config = dict(
    model='masked image model',
    dataset='telescope images of galaxies (Galaxy Zoo DECaLS)',
    train_examples=44167,
    image_size=48,
    crop_scale_min=0.5,
    horizontal_flip=True,
    method='mae',
    mask_ratio=0.6,
    loss='mse',
    encoder_arch='vit',
    encoder_norm='layernorm',
    encoder_norm_position='pre',
    encoder_activation='gelu',
    encoder_mlp_ratio=4,
    encoder_head_dim=48,
    encoder_fused_qkv=True,
    encoder_bias='none',
    encoder_qk_norm=False,
    encoder_layer_scale_init=1.0,
    encoder_parallel_block=False,
    encoder_inner_norm=False,
    encoder_drop_path=0.05,
    encoder_patch_size=[4, 4],
    encoder_layers=16,
    encoder_width=256,
    encoder_positions='learned',
    decoder_width=192,
    norm_pix_loss=True,
    decoder_layers=3,
    init='torch_default',
    residual_init='none',
    optimizer='ademamix',
    lr=0.00055,
    beta1=0.8,
    beta2=0.98,
    eps=1e-06,
    beta3=0.999,
    alpha=4,
    grad_clip=5.0,
    ema_decay=0.99,
    magnitude_pruning=0.7,
    steps=12300,
    batch_size=128,
    epochs=35.6,
    lr_schedule='cosine',
    final_lr_fraction=0.1,
    warmup_steps=610,
    weight_decay=0.3,
)
Rows from block 13 of the encoder of a small masked image model, named by matrix and row number. Rows with one number belong to one neuron. Each number is 128 + 24 x the weight over its row's rms, rounded and kept within 0 to 255. All counts start at 0. Numbers have three digits each.
After each neuron's rows are labels from the 100 images, of 14976, where the neuron reaches its highest value: "colour at peak" is the nearest of a few named colours to the mean colour under the peak. Only what is clearly more common there than usual is listed. The data: telescope images of galaxies (Galaxy Zoo DECaLS).
# fc1: MLP up (encoder.blocks.13.mlp.fc1.weight, 1024x256), inputs 0-85
# fc2: MLP down (encoder.blocks.13.mlp.fc2.weight, 256x1024, transposed), outputs 0-85

fc1.73:128128128128128128128128128128128128128128128128128128128128128128128128128128128128128128128128128128128128128128128128128128128128128000128128128128128128128128128128128128128128128128128128128128128128128128128128128128128128128128128128128128128128128128
fc2.73:128128128076128128074208128128128128128128128128128222128128128128128128128128128128128128128128128128128128182128069128128128128128128128128128128128128077128074128128128072128128128128178128128128128128128128191128128128128128128128128128128128128128050128
colour at peak: brown

fc1.138:069128128128128128128128128128128128128128128128128128128128128128196128128043128128128128128128128128128128128128128128128128128128046128128128194128128128209128128128128128128128128128128128128128128128128128128128128128206128128235128128128128128039035128
fc2.138:128128128128128128197048187128128128128128128128128063128128128128128128128128128128128203128128128128128128128128128128128128128128128128128128128128128128128128128128128128128128128066062128128128128128128128128128128128128128128128128128128128128128211128
colour at peak: brown

fc1.680:168128128128086128128128128128128128085128172128128163128128128128128159128128128128128096162128128205128128169128193128097128128095179091128092128128128128128128128128177128128128128128128089089128128169128128128173128128056128128065128128128128128189175128
fc2.680:128128128128128128233056212128128128128128128128128041128128128128128128128128128128128128128128128128128128128128128128128128128128128128128128128128128128128128203128128197128128128128044128128128128128128128128128128128128128128128128128128128128128218128
colour at peak: pink; white

fc1.333:128128128094128128128128128128165128128093161128128171128128128128128128128169085128128128128128128198128128163128193128128128128128170088128080128166128128128128128128128169128128128128128128128128128128128128128128128128046128128079128128128128128209177128
fc2.333:128128128128128128074210128128128128128128128128128185186128128128128128128128128128128128128128128128128128128128128128128128128128128128128128128128128128128128128128128128128128128128218128128128128128128128178128128128128128128128128128128128128128059128
colour at peak: brown; grey

fc1.320:077114109128158128128128128128078128159171098128128100107111128128151128163097151128128128095128128085107128088112099097128149112173079171103159158128087110149144113111106104128128128128112128128128154095100128128128165112176159105205128152128128128049061128
fc2.320:128128141172109128181056171142139152128147128150128070107128112138128139128110128128117128128128137109090107105138148150147158128142142128153128099116128158128165160128139170128109152109080128151109104088106138091128156128128145128142157144115116128101188106
colour at peak: brown

fc1.729:087102102128128128128128128128080128163186128128128103097128128128128128163073128128128128128128128079128128098128082096128128128164063169128167166128090128128128128128128128128128090128128128128128156083100128128128164101187128092205128128128128128049078128
fc2.729:128128128128128128128128128128128128128128128128128128128128128128128128128128128128128128128128128128128128128128128128128128128128128128128128128128128128128128128128128128128128128128128128128128128128128128128128128128128128128128128128128128128128128128
colour at peak: brown; grey

fc1.362:177128128128128128128128128128128128128128213128128128128128128128128128128128128128128128200128128128128128128128128128128128128128128128128128128128128128128128128211177128128128128128187128128128128128128128128128128128077079128128128128128128128128128128
fc2.362:128128128156114112190063175128128159128151117128145076110128114128128128128128128117128128128128149128078109111147141141141160128151153128152144095128128156128164164128143165128109150102061128150128105089115148098128169128128147128128150150102112128106183099
colour at peak: grey

fc1.339:175128128105128128128128128128164128094082169128128163128128128128128128098172128128128128174103128179155128169128157163106128128099177097154086101128153128128128128151168128128128157128152128128128128170153128128158128152065101153061128128128128128195169128
fc2.339:128128128128128128128128128128128128128128128128128128128128128128128128128128128128128128128128128128128128128128128128128128128128128128128128128128128128128128128128128128128128128128128128128128128128128128128128128128128128128128128128128128128128128128
colour at peak: white; grey

fc1.36:128128128128128128128160128128096128128182128128089083128128128128154128172068128128128128128156128072128128086128128101128128094128079161099159128128128128128128128128128128128128091128128128128128176128128128128128128128198128079167158128128128128059075128
fc2.36:128128128128128128128128128128128128128128128128128128128128128128128128128128128128128128128128128128128128128128128128128128128128128128128128128128128128128128128128128128128128128128128128128128128128128128128128128128128128128128128128128128128128250128
colour at peak: pink; grey

fc1.632:222128128128128128128128128128128128128128128128128180128128128128128128128128128128128128128128128192128128199128128128128128128128128128128128128128128201128128128128128128128128128220200128064128128193128128128128128128128128128043128128128128128128128128
fc2.632:128128148165111128190058171128147128128128128158128074101128128128128128128105128128128147128128128106100128099128147128128160128128128128128128104128128149128171164128128177128128128104089154149099107083101128092128154128128128128128163155128128128097177099
colour at peak: brown

fc1.155:128128128128128128128128128128128128128128128128128201128128128128128204128128054128128128128128128128128128128128128128128128216128128128128128128128128128128128128128128128128128128128128128128128054128128128128128128128015128128128128128128128128128223128
fc2.155:128128128128128128128128128128128128128128128128128128128128128128128128128128128128128128128128128128128128128128128128128128128128128128128128128128128128128128128128128128128128128128128128128128128128128128128128128128128128128128128128128128128128128128
colour at peak: brown

fc1.60:128128128128128128128128128128128128128128128128128128128128128128128128128128128128128128128128128128128128128128128128128128128128128128128128128128128128128128128128128128128128128128128128128128128128128128128128128128128128128128128128128128128000128128
fc2.60:128128128128128128128233128128128128128128128128128203128128128128128128128128128128128128128128128128128128128128128128128128128128128128128128128128128128128065128128128128128128128128128128128128128128128128128128128128128128128128128128128128128128048128
colour at peak: brown

fc1.65:091128128128128128128128128128098128157170093128128090106128128128128128146107128128128128093128128092128128080128096095128154111159077158108159128128091128128128128128128102128128106106094128128128161097128128128128152107186156097173148128128128128045084128
fc2.65:128128152172105128183058163128128128128128128161101063128128128128128128128098128128128128128128128098128128098128160175128155128128128128152128128128128167128159158128128167128128162128128128128128128095106128093128128128128153128128158128128128128101190128
colour at peak: brown

fc1.199:244128128128128128128128128128128128128030128128214128201128128128128128128128128128128128128128128205128128215128128128128128128128128055128128128128128128128128128128128128128128128128128128128128128128128128128128128128052128128128128128128128128240218128
fc2.199:128128128128128128128128128128128128128128128128128128128128128128128128128128128128128211128128128128128128128128128128128128128128128128128128128128128128128128128128128128128128128128128128128128128128128128128032128128128128128128128128128128128128128128
colour at peak: brown; grey

fc1.242:178128128128093147128128128128166128084085150128128173128128128128104128073163097128128128128128128177128128171158148178128128149104191083147128093128165128128110128128159128128128148128128128109128108164154128128128105157072095128059128128128128128214180128
fc2.242:128128143171111128181058169146128156128148128151128067110128111146128140128111128128112128128128128113093113103128144149144157128140128128153128102128128162118165169128128164128114147110084143153112099089109142095128154128128143128146151149110128128097185103
colour at peak: brown; grey

fc1.658:082117113136149118128128128128088128161171095128128099107115143120155120163088155128128128103142120080113128088113098094135141113156070167110158149114090115139140128116105113128128119116114128147128155091108128139118152108177154104196141142128128128048078138
fc2.658:128128146162108128183059162128158151114151128146128065096128128128128128128128128128128128128128143109101112102128156151128150128128128128151128109128128149128165157128128181128107151102082128146112106094102128105112149128128148128146159141111114128103172110
colour at peak: brown

fc1.707:169128144113104128138128128121171128099086168128128164147156128128112147095168104128118128159112140179128128168128162167113115154102187090147098109140164139128128128149161144128128144138145128112128101146139128128145112146059112148068128128128128128200171114
fc2.707:128128128163111128175065161128128153128148128160128058102128128128128128128128128128128128128128128098099128105128160163128160128128128128155128102128128154128159172147128173128102154109093128157128128098128128091128128128128128128128155128128128128095194128
colour at peak: white; grey

fc1.529:077128092128128098128128100128103128171159128128165128102128151128128128155088128128128128094155128083128128081128128099128159128173086174098128161128104128128128128128128128128128128128128128128128128128128128128128169075166170101223160161164128128052086128
fc2.529:128128145165106128187066165142128155128143128146128060109128128141128141128111128128114128128128128108089128105144151149141166128128128128151128097128128162128165165128128164128111145106079141149128105097109150088128151128128148128128158146114113128101198097
colour at peak: grey

fc1.110:128128128128128128128128128128128128128128128128128128128128128128128128128128128128128128128128128128128128128128128128128128128128128128128128128128128128128128128128128128128128128128128128128128128128128128128128128128000128128128128128128128128128128128
fc2.110:128128128128128128064220128128128128128128128128128188180128128128128128128128128128128128128128128128128128128128128128128128128128128128128128128128128128128077128128128066128128128128202128128128128128128128128128128128128128128128076128128128128128053128
colour at peak: pink; white

fc1.90:164128145102107128128128128112170128106089163128128165150149128142105148095164107128128128164113128179128128164128164162113109161112183085145085102128155128128128128145164128128128146142147114113128102151142128128145108142059105160081110128128128128198175128
fc2.90:128128128128128128128128128128128128128128128128128128128128128128128128128128128128128128128128128128128128128128128128128128128128128128128128128128128128128128128128128128128128128128128128128128128128128128128128128128128128128128128128128128128128128128
colour at peak: pink; grey

fc1.681:128128128128128128128128128128128128128128128128128128128128128128128128128128128128128128128128128128128128128128255128128128128128128128128128128128128128128128128128128128128128128128128128128128128128128128128128128128000128128128128128128128128128128128
fc2.681:128128128087128128068202091128128128128128128128128195159128128128128128128158128128128128128128128128168128128128082128128128128128128128128128163128128128128087092128128085128128128160185128128128128172158128174128128128128128128128092128128128128162071128
colour at peak: pink; grey