config.yaml
loss: "mse"
encoder_norm_position: "pre"
encoder_activation: "gelu"
encoder_fused_qkv: true
encoder_parallel_block: false
encoder_patch_size: [4, 4]
encoder_layers: 16
norm_pix_loss: true
beta2: 0.98
eps: 1e-06
max_grad_norm: 5.0
ema_decay: 0.99
batch_size: 128
lr_schedule: "cosine"
weight_decay: 0.3
Rows from block 9 of the encoder of a small masked image model, named by matrix and row number. Rows with one number belong to one neuron. Each number is 50 + 10 x the weight over its row's rms, rounded and kept within 0 to 99. All counts start at 0. After the name is the row's rms in percent of the matrix's.
After each neuron's rows are labels from the 100 images, of 14976, where the neuron reaches its highest value: "strongest on" is what is common among them. Only what is clearly more common there than usual is listed. The data: telescope images of galaxies (Galaxy Zoo DECaLS).
# fc1: MLP up (encoder.blocks.9.mlp.fc1.weight, 1024x256), inputs 172-255
# fc2: MLP down (encoder.blocks.9.mlp.fc2.weight, 256x1024, transposed), outputs 172-255

fc1.213 087:65 50 50 50 50 30 50 50 50 50 35 36 50 50 59 50 50 66 63 50 68 50 32 40 73 50 50 67 40 50 37 50 50 50 64 63 50 50 32 50 50 50 50 39 40 38 50 38 50 50 50 50 50 31 62 66 31 50 50 50 38 30 69 50 50 60 50 50 41 50 26 50 50 63 50 43 38 50 60 64 50 50 50 50
fc2.213 048:62 50 50 36 50 50 50 50 50 28 50 50 32 50 50 50 50 64 50 50 50 50 68 50 23 50 50 50 66 50 50 22 35 50 50 50 50 71 67 50 50 50 50 50 50 30 50 66 50 50 50 72 50 50 50 50 50 66 34 50 50 50 50 24 50 21 50 50 50 50 69 50 50 50 50 50 50 50 50 50 34 68 50 50
strongest on: shape: featured or disk

fc1.175 013:50 50 50 50 50 50 50 50 50 50 50 50 50 50 50 50 50 50 50 50 50 50 50 50 50 50 50 50 50 50 50 50 50 50 50 50 50 50 50 50 50 50 50 50 50 50 50 50 50 50 50 50 50 50 50 50 99 50 50 50 50 50 50 50 50 50 50 50 50 50 50 50 50 50 50 50 50 50 50 50 50 50 50 50
fc2.175 062:59 50 50 34 38 50 50 50 61 34 50 50 36 37 40 50 50 65 50 50 62 50 64 50 31 40 50 50 67 50 50 27 38 50 50 50 50 68 66 40 50 50 50 50 50 33 50 64 50 50 50 74 50 50 50 50 40 60 34 50 50 50 64 33 40 21 50 50 50 59 71 50 50 50 50 50 50 59 50 50 50 60 50 39
strongest on: shape: featured or disk; edge-on disk: no; spiral arms: yes

fc1.455 015:50 50 50 50 50 50 50 50 50 50 50 50 50 50 50 50 50 50 50 50 50 50 50 50 50 50 50 50 50 50 50 50 50 50 50 50 50 50 50 50 50 50 50 50 50 50 50 50 50 50 50 50 50 50 50 50 50 50 50 50 50 50 50 50 50 50 50 50 50 50 50 50 50 50 50 50 50 50 00 50 50 50 50 50
fc2.455 032:50 50 50 50 50 50 50 50 50 50 50 50 83 50 50 50 32 25 50 50 31 50 50 31 50 50 50 50 50 50 50 86 50 50 50 50 50 24 50 50 50 50 21 50 50 68 50 50 50 50 50 50 27 50 50 33 50 22 50 50 50 50 50 50 50 50 50 50 50 50 50 50 50 50 50 50 85 28 50 50 50 50 50 50
strongest on: shape: featured or disk; edge-on disk: no; bar: no

fc1.179 108:41 60 50 37 50 60 62 59 50 63 60 50 42 50 50 50 50 37 50 42 38 61 57 50 32 50 43 37 50 50 60 50 50 50 50 33 50 50 50 50 50 50 50 60 57 50 50 70 50 50 50 50 43 68 50 34 64 50 50 50 50 69 41 58 50 35 60 41 59 50 78 50 50 38 50 50 73 62 31 36 50 50 42 50
fc2.179 020:50 50 14 50 50 50 50 50 50 88 50 50 50 50 78 50 50 50 50 50 50 50 50 50 76 50 50 50 50 50 50 50 50 50 50 50 50 50 50 50 50 50 50 50 50 50 50 19 50 50 50 50 50 50 50 50 50 50 50 50 50 50 50 50 50 50 50 50 50 50 09 50 50 50 50 50 21 50 50 50 50 50 50 50
strongest on: bulge size: small

fc1.4 075:50 74 50 38 50 73 50 50 50 50 61 50 50 50 50 50 50 29 50 35 27 64 50 50 41 50 34 50 50 50 50 60 50 50 59 41 50 50 50 50 50 72 50 63 63 63 50 72 50 50 50 50 37 59 50 24 78 50 50 50 50 75 50 67 50 38 59 39 69 50 65 50 58 31 50 50 62 50 50 50 50 50 50 50
fc2.4 018:50 50 50 50 50 50 50 50 50 50 50 50 50 50 50 50 15 16 50 50 50 50 50 50 50 50 50 50 50 50 50 80 50 50 50 50 00 11 50 50 50 50 50 50 50 80 50 50 50 50 50 10 50 50 50 50 50 50 50 50 50 50 50 50 50 96 50 50 50 50 50 99 50 50 50 50 50 50 50 50 50 50 50 50
strongest on: shape: featured or disk; edge-on disk: no; bulge size: small

fc1.730 117:38 60 50 34 50 67 56 50 50 58 66 57 44 50 50 50 50 31 43 43 36 64 62 50 33 50 38 42 50 50 56 61 50 50 56 31 50 42 50 50 50 50 50 62 60 58 57 68 50 50 50 50 42 70 50 30 72 50 50 50 50 64 50 59 50 35 57 50 64 50 66 57 50 34 50 58 68 56 35 35 50 50 44 50
fc2.730 012:50 50 50 50 50 50 50 50 50 50 50 50 50 50 50 50 50 50 50 50 50 50 50 50 50 50 50 50 50 50 50 50 50 50 50 50 00 50 50 50 50 50 50 50 50 50 50 50 50 50 50 50 50 50 50 50 50 50 50 50 50 50 50 50 50 50 50 50 50 50 50 99 50 50 50 50 50 50 50 50 50 50 50 50
strongest on: bulge size: small; spiral winding: tight

fc1.93 006:50 50 50 50 50 50 50 50 50 50 50 50 50 50 50 50 50 50 50 50 50 50 50 50 50 50 50 50 50 50 50 50 50 50 50 50 50 50 50 50 50 50 50 50 50 50 50 50 50 50 50 50 50 50 50 50 50 50 50 50 50 50 50 50 50 50 50 50 50 50 50 50 50 00 50 50 50 50 50 50 50 50 50 50
fc2.93 049:62 50 50 50 37 50 50 50 62 36 50 50 34 37 50 50 50 63 50 50 62 50 67 50 28 32 50 50 70 50 50 28 50 50 50 50 50 69 50 50 50 50 50 50 50 33 50 62 50 50 50 74 50 50 50 50 36 50 37 50 50 50 50 30 50 21 50 50 50 50 72 50 50 50 50 50 50 66 37 50 50 63 50 37
strongest on: shape: featured or disk; edge-on disk: no; spiral arms: yes