From a checkpoint of a small masked image model.
Model: encoder arch vit, encoder activation gelu, encoder layers 16, decoder layers 3.
Training: ademamix at rate 0.00055, 12300 steps, batches of 128.
Data: 44167 training examples, 35.6 epochs.
Rows from block 7 of the encoder of a small masked image model, named by matrix and row number. Rows with one number belong to one neuron. Each number is 128 + 32 x the weight over its row's rms, rounded and kept within 0 to 255. All counts start at 0. Numbers have three digits each.
After each neuron's rows are labels from the 100 images, of 14976, where the neuron reaches its highest value: "strongest on" is what is common among them; "place" is the part of the image that holds the peak. Only what is clearly more common there than usual is listed. The data: telescope images of galaxies (Galaxy Zoo DECaLS).
# fc1: MLP up (encoder.blocks.7.mlp.fc1.weight, 1024x256), inputs 0-63
# fc2: MLP down (encoder.blocks.7.mlp.fc2.weight, 256x1024, transposed), outputs 0-63

fc1.134:219128128128128128128128128128128128128128128128128128128128128128128128128128000128246128128235128128128128128128128128128128128128128128128008128128128128128128207128128024128128128128128128
fc2.134:128128128128128128231128213227128128128128128128128047128128128128128128128128128128048128128128199128128128128128128128128128128128128128128128128128205128128128128128128128128128128128128242
strongest on: edge-on disk: no; spiral arms: yes
place: centre

fc1.529:216128128128075128128128128128128128028128128128128128128128128128128128128128070128128128210128083128128128128128128229128188128076190128128128128128128192128128128174128128128128128217128128
fc2.529:128128128128128128128128128128128128128128128128128128128128128128128128128128128128128128128128255128128128128128128128128128128128128128128128128128255128128128128128128128128128128128128128
strongest on: shape: featured or disk; edge-on disk: no; bulge size: small
place: centre

fc1.564:214128128080128128056128128128128128067128128128128128128035128070128128128128128128197174128128128128128189128087128128128171128128128128128075128177128128128128128128128128128066128236128128
fc2.564:046128128204128128195055188128128128128128128128128128128055128128128128128128128128128128128128226128128128053128128128128128128128128128128128128128255128128128203128211128128128221128049201
strongest on: shape: featured or disk; edge-on disk: no; spiral arms: yes
place: centre

fc1.473:176128163090066128128172100128167128020128128128128128128091128128091162128128128128089098176128128175128128128081158167128128094095177078128128128128159168091128086169128159169128128162128099
fc2.473:128128128128128128128128128128128128128128128128128219128128128128128128128128128128128128128128128128222128128128128128128128128128128128128128128128128128128128128128128128222128128128241128
strongest on: edge-on disk: no; spiral arms: yes; spiral winding: tight
place: centre

fc1.367:199128172081052128128154128112171128071128128108128128128097128128072165084128128128075128178128128148128128158099174194128128128075165106163128114128173167103128128175128168148128128193128128
fc2.367:098113128128128109187075176152154151167128128128146034128128095128128146128147163128107128128128206143048128083128128128128128141128144145184158095181167154097181180128164151078128158095029110
strongest on: shape: featured or disk; edge-on disk: no; spiral arms: yes
place: centre

fc1.300:173089170092058128128172128128191128066102128128183128128128128168128173128128088128095128170128128198128128154092128185102128097097152128155155128156170148106128128175128128157102128128148128
fc2.300:128128128128128128128128128128128128128128128128128128128128128128128128128128128128128128128128000128128128128128128128128128128128128128128128128128128128128128128128128128128128128128255237
strongest on: shape: featured or disk; edge-on disk: yes
place: centre

fc1.750:181128191071064128128171128128181128105128128128128128128084128128076164128155128092128128224128128128128128128061165183128150128083128103128128128155157154128128128128128166128069128185128128
fc2.750:106128128128144101192059187178128166171128128128158027128128097128128128146153168128083128128128201149060161077128128128128128128128165128164128098180180128090152201128176128066128178096028128
strongest on: shape: featured or disk; edge-on disk: no; spiral arms: yes
place: centre

fc1.243:128128128128000128128196128128179128033128128071128128128128128128055170128128045093082128186128128186128128128128170177128128067128177128128128128155175128128128128128128128128128128128128128
fc2.243:128128128128128128128128128128128128128128128128128128128128128128128128128128128128128128128128128128128128128128128128128128128128128128128128128128128128128128128128128128128128128128000128
strongest on: roundness: round
place: middle right

fc1.765:207128128128128128128128128128128128046128128128128128128128128128128128128128128128128128128128128128128128128128128217128128128035128056128128053128247128128128128128128128128128128128128128
fc2.765:128128128128128128128128128128128128128128128128128238128128128128128128128128128128128128128128128128128128128128128128128128128128128128128128128128128128128128128128128128128128128128128128
strongest on: roundness: round
place: top left

fc1.460:175128128069060128128128128128174128070128128128128128128128128128128128128128128128128088128128128205128128128128128173128128128072128128128182128128168128128128067200128172128128128128128128
fc2.460:128128128128128128054191086077128128075128128128128243128128128128128128128128128128128128128128065128206128170128128128128128128128128128073128174060128128128073077128082128192128128128248128
strongest on: shape: featured or disk; edge-on disk: yes; roundness: cigar-shaped
place: centre

fc1.142:040128020128128128128128128128128128128128128128128128128206128128128128190128128128128128128128128128128128128200128056175128128213128128128128193128128038128128128128128128097128128070128128
fc2.142:128128128128128128128175128128128128128128128128128190128128128128128128128128128128128128128128128128217128128128128128128128128128128128128128128128128053128060128128128128200128128128181128
strongest on: roundness: round
place: middle right

fc1.465:128128128128128128128128128128128215128128128128000128128128128128128128128128235128128128128128128128128128128128128128128128128128128128128128128128128128003128128128255128128128128128128128
fc2.465:128128128128154105151085160152128152165128128128128055108150102128157128128128165128128128128128166128052128098128153128128128128128128147182149102187128159128174180128158128080128157100041079
strongest on: roundness: round
place: middle left

fc1.127:079128070128128128128128128128036128128167128086083128128128128128128083172075128128169128089128128074128128128192082034128128128195128128128128128128128085128128128128128128128128128128128128
fc2.127:128128128128128128128128128037128128128128128128128246128128128128128128128128128128128128128128128128246128128128128128128128128128128128128128128028128128128128053128128128220128128206244128
strongest on: roundness: round
place: top centre